config.toml
dataset = "read English sentences (LibriTTS-R)"
beta1 = 0.9
batch_size = 64
Rows from block 8, named by matrix and row number. Each number is 200 + 20 x the weight over its row's rms, rounded and kept within 0 to 999. All counts start at 0. After the name is the row's rms in percent of the matrix's.
# c10: first pointwise conv (model.blocks.8.c1.0.weight, 320x320x1), inputs 64-127
c10.171,089,227,216,207,203,211,199,184,213,210,188,247,201,187,202,208,187,195,203,193,193,211,197,218,216,194,212,222,229,222,205,213,215,211,212,180,223,183,186,182,193,214,214,199,185,192,233,188,221,202,207,221,187,242,234,193,185,227,225,206,222,220,206,221,227
c10.172,150,220,203,215,212,216,213,219,219,213,217,232,213,215,233,212,216,229,208,217,217,222,210,208,210,220,208,224,213,195,203,210,213,202,205,217,218,222,215,213,215,216,213,201,215,213,236,215,221,203,218,208,219,225,231,213,221,222,214,215,216,224,222,222,226
c10.173,152,227,226,232,221,229,217,197,221,221,196,227,227,193,204,222,197,210,230,198,191,205,221,222,224,198,222,223,228,215,220,218,217,219,216,197,223,198,196,196,213,231,222,216,196,193,233,194,234,224,230,223,194,230,231,228,198,233,222,228,231,228,204,228,223
c10.174,104,218,203,218,218,222,216,213,212,212,206,240,213,205,228,210,201,223,212,209,202,207,213,198,201,207,212,221,221,200,207,205,209,198,195,208,212,206,202,199,206,218,199,198,207,210,243,201,232,205,224,203,208,227,237,216,211,223,219,224,223,228,217,223,229
c10.175,110,217,205,216,212,215,211,208,207,216,208,243,206,207,232,211,199,222,207,205,211,201,204,202,204,207,210,227,213,192,203,206,204,193,196,205,210,209,205,206,211,217,199,195,214,211,240,208,230,194,220,202,215,226,241,220,212,222,222,213,214,232,224,219,231
c10.176,169,213,201,214,211,214,220,214,215,217,215,232,212,220,232,210,217,222,209,221,220,213,210,206,206,220,209,221,213,196,203,210,207,198,200,216,210,214,216,223,215,211,201,200,220,217,229,217,218,203,214,205,221,215,229,209,218,213,215,218,221,225,228,221,229
c10.177,036,168,239,173,184,187,202,198,206,213,221,165,211,222,203,205,234,184,227,200,212,206,220,193,191,200,202,174,210,210,219,201,223,229,233,209,236,204,209,223,233,218,216,232,205,212,166,192,172,198,200,200,206,206,203,198,210,215,176,186,194,161,210,150,180
c10.178,155,213,213,217,220,217,224,198,229,218,202,232,218,204,215,219,203,215,219,201,198,211,212,219,220,203,219,227,226,213,217,225,214,212,214,204,225,205,201,205,222,228,219,210,202,201,233,199,231,217,225,220,204,234,232,224,206,227,224,220,223,228,215,221,223
c10.179,049,225,183,207,199,212,175,173,175,195,184,233,189,182,182,209,158,181,200,176,182,186,185,185,194,190,185,217,205,170,185,186,196,185,171,174,192,171,180,176,178,196,198,173,184,176,219,170,230,170,199,191,167,202,207,212,165,217,199,205,219,222,177,204,210
c10.180,111,225,227,224,228,226,228,208,224,229,213,217,226,212,217,223,215,217,220,214,209,214,217,212,216,211,220,219,220,220,221,220,220,218,213,216,221,217,213,217,227,220,218,210,215,214,229,211,223,218,232,223,216,219,226,214,218,216,228,228,232,225,219,213,233
c10.181,087,215,209,218,206,213,214,194,213,216,198,236,206,202,225,201,195,225,209,192,201,216,202,203,212,199,204,227,208,201,202,208,219,197,204,201,223,204,196,192,206,202,210,202,198,201,236,198,214,204,216,202,194,221,232,198,199,213,227,221,223,230,221,225,233
c10.182,066,237,217,219,223,228,224,197,223,220,198,229,222,212,214,211,210,214,205,210,193,214,211,220,229,211,211,223,222,222,219,218,223,213,211,203,212,213,199,204,213,208,227,223,198,205,240,197,210,215,218,215,202,225,229,201,201,208,225,218,221,236,212,219,238
c10.183,040,196,213,189,189,204,169,197,172,182,201,206,193,206,152,181,194,193,193,228,193,197,191,205,185,211,188,191,211,197,182,214,196,189,198,212,189,180,203,225,173,186,214,183,212,221,198,218,185,205,180,204,213,193,191,190,215,189,199,183,181,185,164,180,187
c10.184,037,219,207,201,196,211,214,162,201,203,168,166,202,167,179,201,194,189,203,191,164,228,220,229,228,186,213,187,221,201,226,225,215,212,215,179,202,180,164,180,209,213,218,210,167,172,185,185,192,231,210,226,177,208,164,192,185,200,200,200,202,194,215,168,190
c10.185,053,215,224,235,215,217,228,188,216,230,201,209,210,193,195,230,193,192,212,199,191,208,224,222,220,207,223,208,219,221,232,216,236,221,221,208,227,215,201,207,223,209,228,211,206,201,224,194,214,230,227,237,203,219,225,206,203,225,247,239,235,239,224,208,223
c10.186,142,220,230,222,217,217,219,199,224,216,201,222,220,199,210,211,206,216,226,203,198,214,214,215,218,199,226,222,229,209,222,221,216,216,210,200,219,204,204,201,220,234,218,212,203,205,232,200,236,220,231,230,201,232,225,221,206,239,230,222,229,226,218,222,229
c10.187,036,218,216,194,194,221,178,186,191,218,181,169,191,198,166,198,178,195,207,198,164,210,206,225,223,193,223,188,189,204,224,226,215,222,240,196,189,207,193,190,194,190,227,220,186,176,186,166,200,201,183,203,190,185,165,197,179,178,219,208,208,200,192,183,197
c10.188,114,213,204,207,214,216,215,207,216,217,212,236,204,211,235,209,201,222,201,207,207,200,207,202,198,207,209,219,218,196,197,202,199,197,197,211,206,213,201,210,217,200,201,190,213,210,238,208,220,199,224,202,216,218,229,209,206,214,221,218,217,230,231,225,228
c10.189,033,212,214,209,207,207,188,174,178,197,164,177,218,182,141,189,180,201,207,172,167,197,223,215,190,167,231,170,209,202,219,183,213,220,211,188,170,177,160,193,167,204,221,213,193,187,186,193,186,239,201,227,184,212,172,198,183,204,231,227,224,210,183,202,223
c10.190,094,223,216,228,227,223,220,185,210,216,193,222,218,188,213,217,191,212,215,189,186,204,221,216,214,189,220,217,220,215,217,207,220,220,213,185,222,201,191,187,213,213,213,211,188,195,242,185,218,210,226,223,193,220,231,209,198,221,231,231,230,244,207,227,238
c10.191,170,213,211,217,214,211,226,216,222,214,220,221,212,224,223,214,222,227,206,223,218,212,211,208,209,226,210,220,212,210,210,205,212,205,208,221,213,220,221,225,225,212,211,208,223,226,229,219,218,206,222,210,224,216,225,213,220,216,220,220,216,222,229,225,223
c10.192,084,214,201,210,199,212,201,190,202,211,185,234,192,183,219,208,175,204,202,183,192,212,198,200,211,191,203,228,216,185,196,200,211,187,189,184,216,185,188,183,197,213,217,193,183,183,234,192,220,182,220,204,185,227,239,207,185,220,221,213,222,222,202,222,229
c10.193,110,227,221,218,221,230,219,195,206,217,194,230,229,192,213,214,194,217,224,193,193,204,224,223,222,195,221,235,226,215,217,226,215,220,211,187,231,195,190,192,211,237,223,220,191,197,230,191,237,215,228,220,194,234,231,229,197,239,213,219,235,224,204,215,223
c10.194,038,179,216,176,189,192,186,203,195,184,198,195,197,202,165,181,225,198,206,202,205,171,198,199,208,214,175,161,199,209,203,212,228,210,199,218,210,204,204,220,178,190,214,207,217,194,190,190,183,193,193,198,218,191,169,185,226,208,202,163,171,194,175,169,179
c10.195,112,214,202,210,206,214,213,199,220,207,203,232,202,197,223,200,195,224,202,201,200,205,201,215,219,203,205,229,217,208,198,219,215,205,212,199,218,205,194,197,214,209,216,192,202,204,235,200,217,204,217,218,203,220,226,204,200,210,225,224,232,228,214,228,232
c10.196,048,216,179,196,188,218,173,183,194,188,195,244,187,191,201,195,187,180,195,186,182,195,194,220,216,184,198,223,220,200,178,205,219,206,194,185,205,194,178,191,158,212,219,186,183,180,247,182,217,210,200,201,188,187,230,181,183,196,213,214,199,231,172,225,229
c10.197,086,217,204,216,215,212,215,208,201,211,206,243,200,212,235,204,206,232,208,201,209,210,210,206,211,206,207,229,217,195,196,202,225,187,191,204,214,212,204,201,217,210,219,196,202,209,239,200,227,187,216,212,202,225,233,208,205,213,224,226,228,224,220,228,227
c10.198,127,230,221,208,212,233,223,203,217,223,198,229,221,202,210,216,204,223,225,204,200,213,216,226,234,206,220,243,224,220,218,233,231,219,214,198,236,208,198,199,208,241,226,216,201,202,232,200,237,212,220,226,205,229,233,224,204,237,236,213,220,221,212,226,219
c10.199,153,216,204,212,213,215,225,219,222,215,218,227,210,215,225,215,220,224,208,214,213,215,209,206,211,219,208,222,219,206,203,210,215,204,203,214,218,224,217,220,221,210,212,202,216,215,236,214,224,204,218,212,219,228,231,214,220,216,219,219,221,226,227,224,228
c10.200,129,213,204,208,214,217,210,215,208,209,220,234,210,215,233,204,218,235,214,217,215,217,204,208,205,221,212,230,213,194,204,211,202,197,200,217,207,223,219,220,213,224,206,192,216,217,234,220,223,200,215,204,220,219,229,212,220,216,212,215,217,229,222,218,231
c10.201,165,227,223,224,218,224,225,195,223,222,196,225,227,194,219,216,204,216,224,197,193,206,219,213,223,194,219,232,230,218,218,217,215,217,218,194,226,206,190,192,217,226,214,216,197,193,230,192,224,224,223,223,199,226,228,216,197,224,230,225,229,228,219,226,234
c10.202,181,221,215,215,214,216,219,216,218,214,221,228,212,217,225,213,220,226,214,221,214,218,210,208,212,219,216,226,214,203,209,211,212,204,204,220,214,221,215,218,219,220,214,207,216,219,227,219,229,207,220,211,221,220,228,219,218,222,212,218,217,226,225,220,223
c10.203,125,230,219,218,215,228,216,204,224,222,207,231,217,208,212,214,212,222,218,206,207,211,209,219,218,206,212,237,228,208,211,226,221,203,210,209,224,208,209,210,207,224,210,210,211,211,235,211,237,220,226,215,208,224,232,219,211,235,220,227,226,228,208,228,231
c10.204,071,220,190,215,215,220,211,181,205,214,192,239,196,189,219,208,171,199,203,180,195,199,198,198,199,192,207,225,222,201,196,196,191,199,192,193,213,193,186,186,212,210,193,203,191,186,233,190,224,207,219,205,198,233,240,215,178,222,230,214,214,238,216,227,226
c10.205,040,189,187,179,184,213,203,205,199,182,211,204,179,202,201,172,206,217,178,198,209,212,171,215,194,215,174,217,190,180,177,207,212,195,191,202,205,220,203,218,214,182,189,190,206,217,218,197,188,191,179,191,223,185,213,165,211,189,230,158,164,198,220,183,210
c10.206,162,224,208,214,218,218,220,217,215,210,217,231,212,216,229,210,214,227,209,214,213,219,211,206,208,214,213,223,216,203,205,209,209,203,205,214,210,224,214,213,223,214,202,206,211,214,236,211,229,211,216,208,214,219,235,219,217,221,221,219,214,223,224,220,228
c10.207,130,218,197,209,209,211,219,212,216,209,210,227,201,215,225,214,211,220,198,213,210,215,199,202,205,210,210,218,212,194,197,207,206,194,194,209,202,216,212,212,224,199,201,194,211,209,240,212,215,202,212,205,217,216,235,200,214,212,220,215,220,231,227,229,231
c10.208,127,215,204,210,211,215,220,204,212,211,209,238,206,204,228,212,214,224,207,202,204,217,202,202,207,203,212,222,215,204,199,206,199,195,197,206,209,210,203,205,222,213,206,197,208,208,242,199,224,208,219,204,212,221,235,221,213,220,219,220,222,224,223,221,231
c10.209,044,199,219,204,210,200,235,233,224,194,218,199,203,229,208,208,239,215,215,215,230,229,195,211,202,224,198,172,192,214,201,209,220,221,206,233,206,224,226,222,224,218,214,220,222,232,201,221,193,204,191,209,229,186,184,190,216,210,192,205,180,192,213,167,211
c10.210,048,225,202,198,184,204,179,181,189,208,187,236,189,189,183,201,165,178,181,182,177,211,185,211,232,191,197,207,225,220,196,221,230,217,222,180,204,180,185,186,193,174,215,192,191,181,225,185,194,220,223,202,173,202,227,167,180,189,238,225,225,237,192,214,232
c10.211,026,194,186,206,169,218,205,209,191,221,202,182,158,199,158,200,220,191,173,209,211,186,163,167,193,212,192,180,189,203,215,161,213,188,181,197,214,199,214,202,183,195,230,217,194,194,216,197,170,209,177,212,195,179,172,183,187,191,268,199,244,211,169,194,200
c10.212,038,201,213,209,201,200,235,201,230,188,214,194,221,223,188,190,234,216,226,222,196,216,187,216,213,216,177,165,199,210,195,203,222,218,208,224,226,221,209,213,214,220,207,226,207,220,199,201,177,204,194,212,216,181,156,195,225,185,219,184,170,194,199,167,182
c10.213,039,169,216,188,193,200,209,224,197,159,227,176,189,226,197,178,232,200,190,216,229,195,176,195,185,213,177,193,170,190,178,190,202,186,209,209,195,233,212,210,205,206,184,199,235,217,230,210,189,205,189,196,233,198,211,184,228,198,202,175,168,185,204,162,185
c10.214,047,200,180,195,197,210,185,168,187,194,168,205,175,186,180,183,166,169,174,185,181,196,195,200,211,182,188,196,195,194,178,197,206,207,215,180,189,176,160,165,159,163,212,177,167,170,204,177,198,210,192,194,166,191,201,187,174,174,231,201,202,216,189,207,219
c10.215,047,190,203,178,184,195,204,230,196,172,229,181,198,216,200,173,232,214,187,222,209,205,190,195,182,228,188,204,189,186,187,194,198,199,202,216,188,231,221,226,215,193,182,190,218,228,234,228,200,181,199,184,224,177,229,178,229,201,216,189,181,190,216,180,215
c10.216,052,191,212,188,185,188,216,227,206,204,223,214,190,228,216,190,225,218,184,235,230,203,178,190,186,229,171,201,184,183,194,188,211,193,190,229,208,224,219,236,215,201,180,191,219,219,233,232,218,177,185,196,229,193,233,202,234,217,209,192,182,199,222,196,227
c10.217,051,213,175,193,186,208,200,177,176,208,179,225,182,185,205,207,159,202,178,174,178,197,186,196,211,171,194,202,204,183,178,184,201,180,174,174,199,170,176,176,201,186,208,163,186,172,220,169,210,193,211,194,192,206,229,202,167,188,219,214,217,219,194,216,221
c10.218,066,208,203,208,206,212,219,197,205,216,196,233,202,190,219,217,164,199,192,177,181,192,195,195,206,180,200,208,219,215,189,202,199,202,199,187,209,170,178,186,216,208,209,205,184,187,225,188,216,200,224,205,199,218,245,213,167,214,212,220,208,215,201,221,223
c10.219,042,213,217,206,191,211,192,187,196,206,195,176,206,176,165,204,190,182,200,175,181,202,204,225,212,178,214,175,217,225,206,216,207,221,212,172,205,202,182,183,179,191,216,221,186,179,191,176,184,212,202,211,180,213,169,203,190,172,193,216,202,191,187,177,185
c10.220,081,213,185,199,202,209,211,187,197,197,186,229,200,186,231,209,179,195,196,184,187,215,188,199,205,189,198,221,218,188,191,195,208,186,192,193,210,185,191,188,198,191,205,184,184,190,236,192,208,199,211,212,197,215,235,190,185,208,222,217,226,229,225,226,232
c10.221,046,192,197,185,188,195,229,221,216,184,220,184,210,233,197,180,226,221,202,219,234,207,188,199,203,219,188,163,202,207,191,203,214,211,200,232,209,216,223,225,220,213,206,214,233,213,215,225,167,195,185,194,219,191,190,172,233,175,211,202,193,191,222,169,194
c10.222,075,221,184,213,201,202,215,190,206,205,187,233,194,193,229,207,167,207,191,195,191,194,190,190,201,184,192,228,222,176,182,173,199,185,187,184,206,179,194,186,212,194,194,184,189,192,237,193,213,184,205,203,193,218,231,199,188,209,219,223,210,223,209,235,231
c10.223,134,218,214,212,214,218,218,198,227,219,194,232,221,195,226,212,204,219,221,188,199,214,209,216,224,193,220,233,228,218,217,222,220,220,215,193,224,208,190,190,220,233,222,218,195,197,235,193,235,217,219,229,199,239,232,220,200,230,217,214,224,218,220,224,222
c10.224,141,225,221,219,213,218,222,210,225,215,216,227,218,214,223,212,220,222,223,214,210,217,214,217,224,210,222,231,229,217,222,220,216,219,209,209,227,221,212,211,222,233,224,216,213,216,232,209,231,223,221,227,216,234,224,217,220,222,221,220,228,227,213,227,224
c10.225,125,218,200,205,210,212,224,215,216,216,222,223,211,219,220,211,224,221,202,219,221,223,205,198,197,225,204,220,212,192,206,205,206,200,200,218,212,220,219,221,225,200,199,198,220,216,224,220,207,202,216,207,222,215,228,202,219,209,211,214,221,222,230,222,228
c10.226,038,211,196,195,191,206,189,185,204,184,205,204,212,176,220,218,192,186,196,168,175,218,215,221,234,193,212,222,231,212,213,213,222,217,219,191,196,188,188,177,187,193,229,202,171,178,246,176,202,222,211,203,179,179,224,176,184,196,207,187,194,228,203,206,227
c10.227,050,223,227,213,219,207,230,206,237,220,224,212,242,208,192,216,223,218,224,220,206,232,212,228,222,212,222,190,228,230,214,214,223,223,208,202,224,226,214,203,234,239,209,227,212,204,219,210,238,215,207,224,207,224,201,221,214,223,213,206,200,193,202,187,196
c10.228,087,214,189,208,197,202,206,198,211,202,198,248,197,197,237,209,176,201,192,195,194,208,193,208,206,194,198,229,215,199,182,201,211,186,190,193,223,200,185,197,207,199,217,181,194,198,230,195,223,189,214,195,204,230,242,198,195,208,219,214,213,219,219,229,218
c10.229,063,212,184,197,194,201,203,175,195,207,175,219,184,184,206,201,153,191,189,172,188,190,188,182,198,173,208,230,206,189,190,184,187,182,183,186,204,164,178,184,202,203,200,190,186,186,219,187,227,191,213,206,187,226,222,201,167,212,224,214,203,223,200,218,226
c10.230,052,203,180,199,199,205,201,197,181,181,197,207,182,179,217,203,159,188,188,175,189,196,195,193,209,190,192,225,216,189,197,182,195,190,186,192,202,180,180,184,198,178,206,180,191,186,227,188,197,193,207,190,194,191,236,162,178,197,210,218,204,236,193,216,222
c10.231,039,203,226,219,214,208,215,182,208,216,187,181,218,189,163,220,187,180,206,171,182,204,212,231,204,184,220,198,230,235,214,201,215,225,227,180,203,186,189,175,205,196,221,217,176,193,188,187,192,224,203,208,182,209,161,191,197,186,202,223,216,191,191,189,189
c10.232,030,188,202,171,171,185,158,202,181,170,185,192,186,194,169,198,180,187,188,193,197,194,189,204,178,187,168,192,174,166,200,164,202,193,180,181,183,171,170,196,187,186,179,178,193,172,210,198,185,184,179,171,189,182,183,180,192,225,169,187,207,191,180,187,209
c10.233,043,170,195,173,166,187,213,194,176,157,201,181,190,207,197,170,221,208,206,204,193,203,190,199,203,208,174,157,184,196,202,175,194,200,208,209,195,213,192,216,213,194,191,210,208,212,211,200,153,199,185,187,217,176,198,177,212,183,219,159,160,162,190,158,180
c10.234,047,200,211,182,174,182,203,207,193,188,209,190,177,223,210,177,225,233,187,226,215,214,187,200,189,221,170,197,173,187,177,202,194,185,186,226,202,224,222,214,222,179,190,188,220,219,227,227,194,187,167,187,214,183,215,179,218,185,202,183,174,188,198,201,207
c10.235,103,215,202,211,199,205,217,220,214,202,224,243,207,220,235,210,220,236,202,220,219,207,200,203,202,213,203,231,211,186,195,214,213,192,193,215,213,222,219,215,215,210,204,182,214,218,237,218,229,192,209,192,223,219,236,208,218,216,214,212,213,223,220,218,226
c10.236,128,219,206,216,216,215,223,219,214,216,220,231,211,215,231,214,218,227,208,215,220,212,206,206,211,218,213,227,214,204,203,209,202,207,200,215,213,219,216,218,215,214,206,205,214,218,227,217,229,206,219,209,220,228,234,221,225,219,220,220,214,224,228,215,225
c10.237,037,190,219,206,197,210,232,229,231,193,226,181,223,209,178,193,241,210,196,208,220,231,219,207,199,223,204,156,207,231,200,202,227,215,204,206,218,222,208,215,225,219,200,222,213,223,164,220,182,223,196,204,212,195,178,205,226,186,195,195,172,174,210,171,172
c10.238,117,224,218,225,219,231,219,201,218,217,202,229,224,200,204,219,206,205,228,196,199,207,215,218,217,199,221,225,230,219,218,221,213,210,208,198,225,201,199,197,204,238,217,215,197,200,240,202,239,220,230,226,202,238,229,228,204,241,221,229,236,217,209,220,222
c10.239,047,175,194,188,187,183,202,215,191,177,220,190,191,226,204,183,234,227,199,221,225,212,190,196,181,239,182,203,181,190,198,198,204,187,201,219,203,229,229,226,205,202,190,186,237,231,227,228,193,194,191,189,235,181,215,198,222,204,192,175,176,195,212,169,192
c10.240,117,225,215,228,220,224,219,199,214,212,203,232,218,208,216,218,205,216,217,206,205,203,215,215,212,210,215,221,226,205,206,213,210,202,204,204,212,211,210,206,219,226,207,205,208,201,234,203,222,211,228,211,209,230,225,220,211,222,229,235,235,239,221,226,235
c10.241,071,205,182,185,183,201,178,202,176,196,201,184,188,203,167,188,200,199,178,194,207,198,203,204,197,206,190,190,182,187,193,201,196,199,196,196,181,201,195,204,180,163,181,205,198,205,170,198,158,204,182,182,198,180,166,180,196,160,199,185,179,177,186,171,185
c10.242,045,204,145,185,166,223,166,194,162,184,189,224,164,196,187,169,184,209,170,194,187,195,187,196,189,201,170,232,189,169,182,208,190,191,180,181,183,189,176,175,162,162,192,176,183,182,221,179,199,176,182,165,193,183,227,179,192,187,191,178,191,216,191,197,226
c10.243,128,218,213,226,219,221,229,193,212,210,200,229,217,198,201,218,195,207,214,191,198,196,210,211,204,195,211,221,221,208,204,210,198,204,205,196,214,197,196,195,211,228,208,202,197,201,240,190,238,215,230,213,199,233,231,231,194,244,225,233,229,229,212,221,231
c10.244,064,226,190,197,203,234,194,184,190,200,197,222,195,192,194,200,192,208,201,199,187,197,205,217,208,200,206,212,210,201,213,202,210,194,206,195,214,201,193,193,200,203,196,205,191,199,233,186,219,200,209,210,195,213,237,196,203,215,236,218,223,242,216,228,249
c10.245,062,194,172,186,174,206,182,196,181,184,198,183,190,193,175,183,187,181,176,184,193,190,191,195,192,176,185,187,187,188,198,198,182,187,191,179,190,188,178,184,177,162,175,183,185,182,170,181,152,183,173,179,193,171,163,170,192,155,203,191,182,195,188,182,192
c10.246,145,216,232,225,221,215,225,199,217,212,200,225,219,196,204,220,196,209,221,199,198,200,217,213,215,195,216,215,220,216,219,211,210,216,217,198,221,202,195,195,223,236,222,211,201,199,226,196,236,218,231,219,199,228,228,237,196,243,225,230,228,225,216,223,228
c10.247,093,220,205,210,209,220,200,192,203,204,191,224,199,196,220,198,190,210,214,187,192,201,211,215,209,189,208,227,217,197,212,203,205,204,209,188,204,195,195,192,194,221,203,196,195,193,247,189,236,200,211,207,195,206,240,206,198,226,224,221,218,232,207,233,242
c10.248,085,201,252,226,216,191,244,217,228,216,209,192,226,204,179,215,209,191,237,202,206,219,213,219,231,205,218,178,220,239,235,215,242,228,220,208,237,207,205,208,242,245,232,227,210,203,195,203,217,245,222,234,214,210,182,217,200,229,198,227,212,179,205,169,194
c10.249,086,209,215,212,208,206,227,212,205,198,204,220,207,213,227,210,204,212,212,208,206,218,204,194,210,207,206,220,211,192,205,186,190,199,203,205,196,203,206,205,219,229,204,196,210,206,233,201,224,210,218,199,218,223,224,196,206,228,207,217,236,235,224,213,238
c10.250,107,214,220,218,215,213,225,204,213,210,204,235,216,206,206,216,206,213,217,202,198,213,208,211,214,205,208,215,218,210,203,211,203,206,207,205,212,203,200,205,218,230,216,206,201,208,235,207,245,212,228,202,210,233,231,227,205,231,210,222,224,229,209,220,232
c10.251,096,192,187,178,185,193,186,186,182,196,182,183,182,177,179,185,172,174,178,178,177,178,190,195,193,174,192,189,188,189,195,195,185,190,195,174,181,178,174,168,176,182,182,186,171,177,176,168,174,191,181,193,169,180,167,182,176,171,198,185,191,189,184,179,191
c10.252,163,216,227,224,223,213,220,201,220,219,194,231,225,192,208,222,203,211,230,195,193,207,213,218,227,198,218,222,228,226,219,223,222,220,221,189,225,200,190,191,213,241,226,215,193,195,234,194,244,226,226,220,195,234,220,229,191,245,211,222,226,220,202,219,224
c10.253,077,220,203,219,216,232,204,192,202,217,198,225,209,189,206,204,197,209,217,184,193,200,210,222,213,191,220,218,215,200,208,221,203,199,207,190,208,196,186,195,205,220,210,206,193,187,239,184,223,208,222,212,190,218,232,226,201,233,225,223,225,242,214,227,244
c10.254,128,207,214,220,219,213,219,211,211,204,212,229,206,210,219,219,209,222,210,212,208,202,206,200,200,213,208,215,222,197,202,198,198,195,194,205,199,211,207,206,217,214,198,193,209,208,237,207,227,207,231,200,211,228,233,215,209,232,214,230,228,228,208,221,231
c10.255,118,221,210,218,224,217,220,201,214,214,199,237,210,197,207,217,194,202,214,193,198,190,213,207,209,195,216,211,223,205,207,203,196,206,198,191,212,197,191,193,202,221,204,201,196,202,242,198,238,216,228,205,196,230,236,221,193,236,220,229,234,237,212,225,235
c10.256,104,223,211,209,213,226,214,190,199,220,187,239,207,190,206,219,186,207,209,190,190,207,212,211,212,192,210,233,226,195,203,217,205,199,201,188,206,194,188,186,210,216,216,198,191,193,234,191,233,208,227,209,190,227,233,222,193,227,228,222,240,234,221,229,237
c10.257,084,189,194,179,187,191,198,204,175,184,202,182,194,199,179,182,205,200,190,202,196,198,192,199,193,202,189,177,181,192,200,192,189,203,197,200,191,198,202,195,202,186,188,195,196,197,162,199,161,195,173,188,204,183,164,185,199,173,187,179,173,176,195,169,180
c10.258,152,218,227,227,220,215,219,201,219,213,200,225,219,197,211,216,198,210,224,194,200,201,215,214,216,200,215,214,226,218,216,211,218,219,215,197,229,197,196,197,212,236,225,210,197,198,231,196,241,221,226,217,200,231,229,231,199,244,224,224,223,221,214,221,223
c10.259,062,205,178,198,176,211,200,216,185,183,216,228,183,226,218,194,212,216,168,213,222,205,181,180,168,215,174,227,190,163,168,180,199,157,160,208,201,227,212,216,202,170,174,154,222,207,256,209,201,178,192,169,224,189,228,188,208,188,203,196,202,216,216,210,225
c10.260,085,226,199,207,215,217,205,206,202,206,203,249,203,201,209,219,190,208,205,194,201,186,198,206,203,200,202,219,209,195,203,202,192,195,193,191,212,188,196,193,190,212,201,193,199,199,255,192,221,204,226,208,199,232,240,201,196,214,216,234,225,241,210,229,240
c10.261,063,228,181,194,207,229,204,196,188,205,191,231,203,190,204,200,176,211,198,179,176,196,200,210,208,177,212,237,220,187,208,208,205,202,203,190,211,195,181,180,196,214,204,192,182,188,247,180,230,216,221,201,185,221,235,199,189,232,227,230,236,231,202,227,237
c10.262,075,201,190,185,180,182,203,219,211,185,211,177,189,206,196,197,206,199,197,207,206,195,179,200,201,205,181,182,178,200,201,192,204,197,196,212,209,209,204,202,210,194,194,196,213,211,166,209,172,201,184,201,202,180,154,190,203,170,180,173,167,173,191,164,164
c10.263,079,182,199,187,187,174,214,235,199,187,229,182,184,224,202,211,216,214,186,225,222,197,193,194,188,223,182,179,186,199,195,182,202,195,194,214,197,216,218,212,210,185,188,188,218,226,185,214,176,192,179,187,220,183,161,182,221,176,189,189,189,180,194,174,174
c10.264,032,185,200,195,188,201,183,204,166,181,196,186,186,202,181,211,200,188,190,201,202,222,198,192,203,212,180,170,200,192,204,204,194,218,217,172,186,201,176,196,200,167,183,204,181,204,187,187,145,190,192,206,205,177,169,196,188,185,224,199,190,174,216,179,187
c10.265,051,198,180,180,178,214,206,218,193,206,211,170,191,215,204,185,209,223,166,212,217,198,194,201,181,221,195,184,187,176,196,190,211,189,194,213,178,214,209,221,206,165,195,188,211,207,169,214,144,205,187,186,225,183,159,173,226,158,206,192,199,167,203,174,189
c10.266,087,196,222,209,202,188,224,233,207,215,226,193,214,217,197,214,224,212,222,215,226,216,205,202,207,224,200,170,207,231,212,202,224,218,210,216,227,224,217,218,235,216,218,212,225,230,191,219,200,225,212,212,219,202,179,206,223,198,186,207,206,177,205,170,180
c10.267,078,216,190,202,207,221,193,186,179,209,187,239,202,179,214,208,166,218,192,184,183,193,202,197,207,178,201,220,217,180,200,200,195,186,192,185,196,184,174,186,198,208,202,188,189,185,250,186,220,206,213,198,187,213,237,206,173,214,215,219,224,227,211,217,233
c10.268,042,203,167,199,191,229,182,208,176,188,186,212,182,185,176,186,192,186,186,200,185,184,217,202,202,196,199,188,177,180,205,205,183,203,197,194,175,197,183,200,173,166,199,188,205,181,170,193,148,207,183,188,187,191,157,178,201,164,207,184,191,203,203,191,207
c10.269,052,207,180,196,173,198,161,196,186,194,183,222,178,188,186,183,164,196,166,182,178,190,164,212,201,174,189,213,197,178,170,184,189,172,188,186,187,185,186,182,162,161,193,182,178,183,232,181,190,197,199,177,178,174,222,172,174,176,195,209,197,235,193,222,233
c10.270,052,189,175,177,179,197,188,208,166,181,205,211,166,218,211,188,216,228,179,203,202,207,169,203,198,219,180,232,205,176,196,185,182,187,200,214,188,203,217,212,189,178,197,167,205,215,231,203,200,201,194,189,220,184,222,164,214,192,205,194,199,228,199,205,220
c10.271,075,211,197,214,213,201,220,231,188,211,228,225,206,226,213,210,206,233,211,222,221,196,200,201,188,229,197,203,214,191,185,202,192,185,181,226,190,216,214,219,215,213,186,188,229,227,229,225,208,204,221,200,225,209,221,202,224,207,212,233,237,219,216,215,233
c10.272,123,210,225,221,220,210,221,213,214,210,211,225,219,209,213,220,209,217,217,205,210,211,211,210,218,206,215,208,229,221,210,209,209,214,209,208,216,213,207,203,222,227,220,206,209,206,232,206,241,221,227,217,213,232,223,221,207,238,216,224,228,223,215,216,229
c10.273,089,217,196,204,206,218,212,200,198,196,204,230,198,204,227,203,196,213,212,196,199,203,206,203,209,205,198,229,205,193,201,195,203,201,197,199,205,195,198,192,198,209,201,187,203,193,237,195,225,199,214,204,200,219,242,208,200,226,222,210,225,234,212,238,232
c10.274,066,176,182,173,176,189,182,194,165,183,197,166,185,196,173,189,190,189,179,200,196,197,192,186,181,188,183,180,189,174,184,185,185,192,201,184,170,188,195,194,184,170,178,192,193,196,170,191,159,179,187,185,199,177,172,180,198,170,192,175,175,171,181,165,180
c10.275,091,186,190,188,189,192,185,198,180,182,201,180,195,193,177,188,194,167,188,196,189,181,197,202,189,192,187,180,192,186,194,199,187,201,195,192,194,177,196,190,185,183,189,198,196,195,162,196,162,198,186,190,190,176,158,189,189,173,185,187,182,179,180,165,182
c10.276,065,195,171,181,178,191,165,212,178,181,202,184,184,205,178,172,195,196,182,207,199,174,188,207,182,209,185,185,187,172,190,193,189,183,178,199,181,195,204,212,178,182,180,178,204,205,193,212,168,191,177,176,211,185,173,186,203,165,202,172,173,190,180,172,195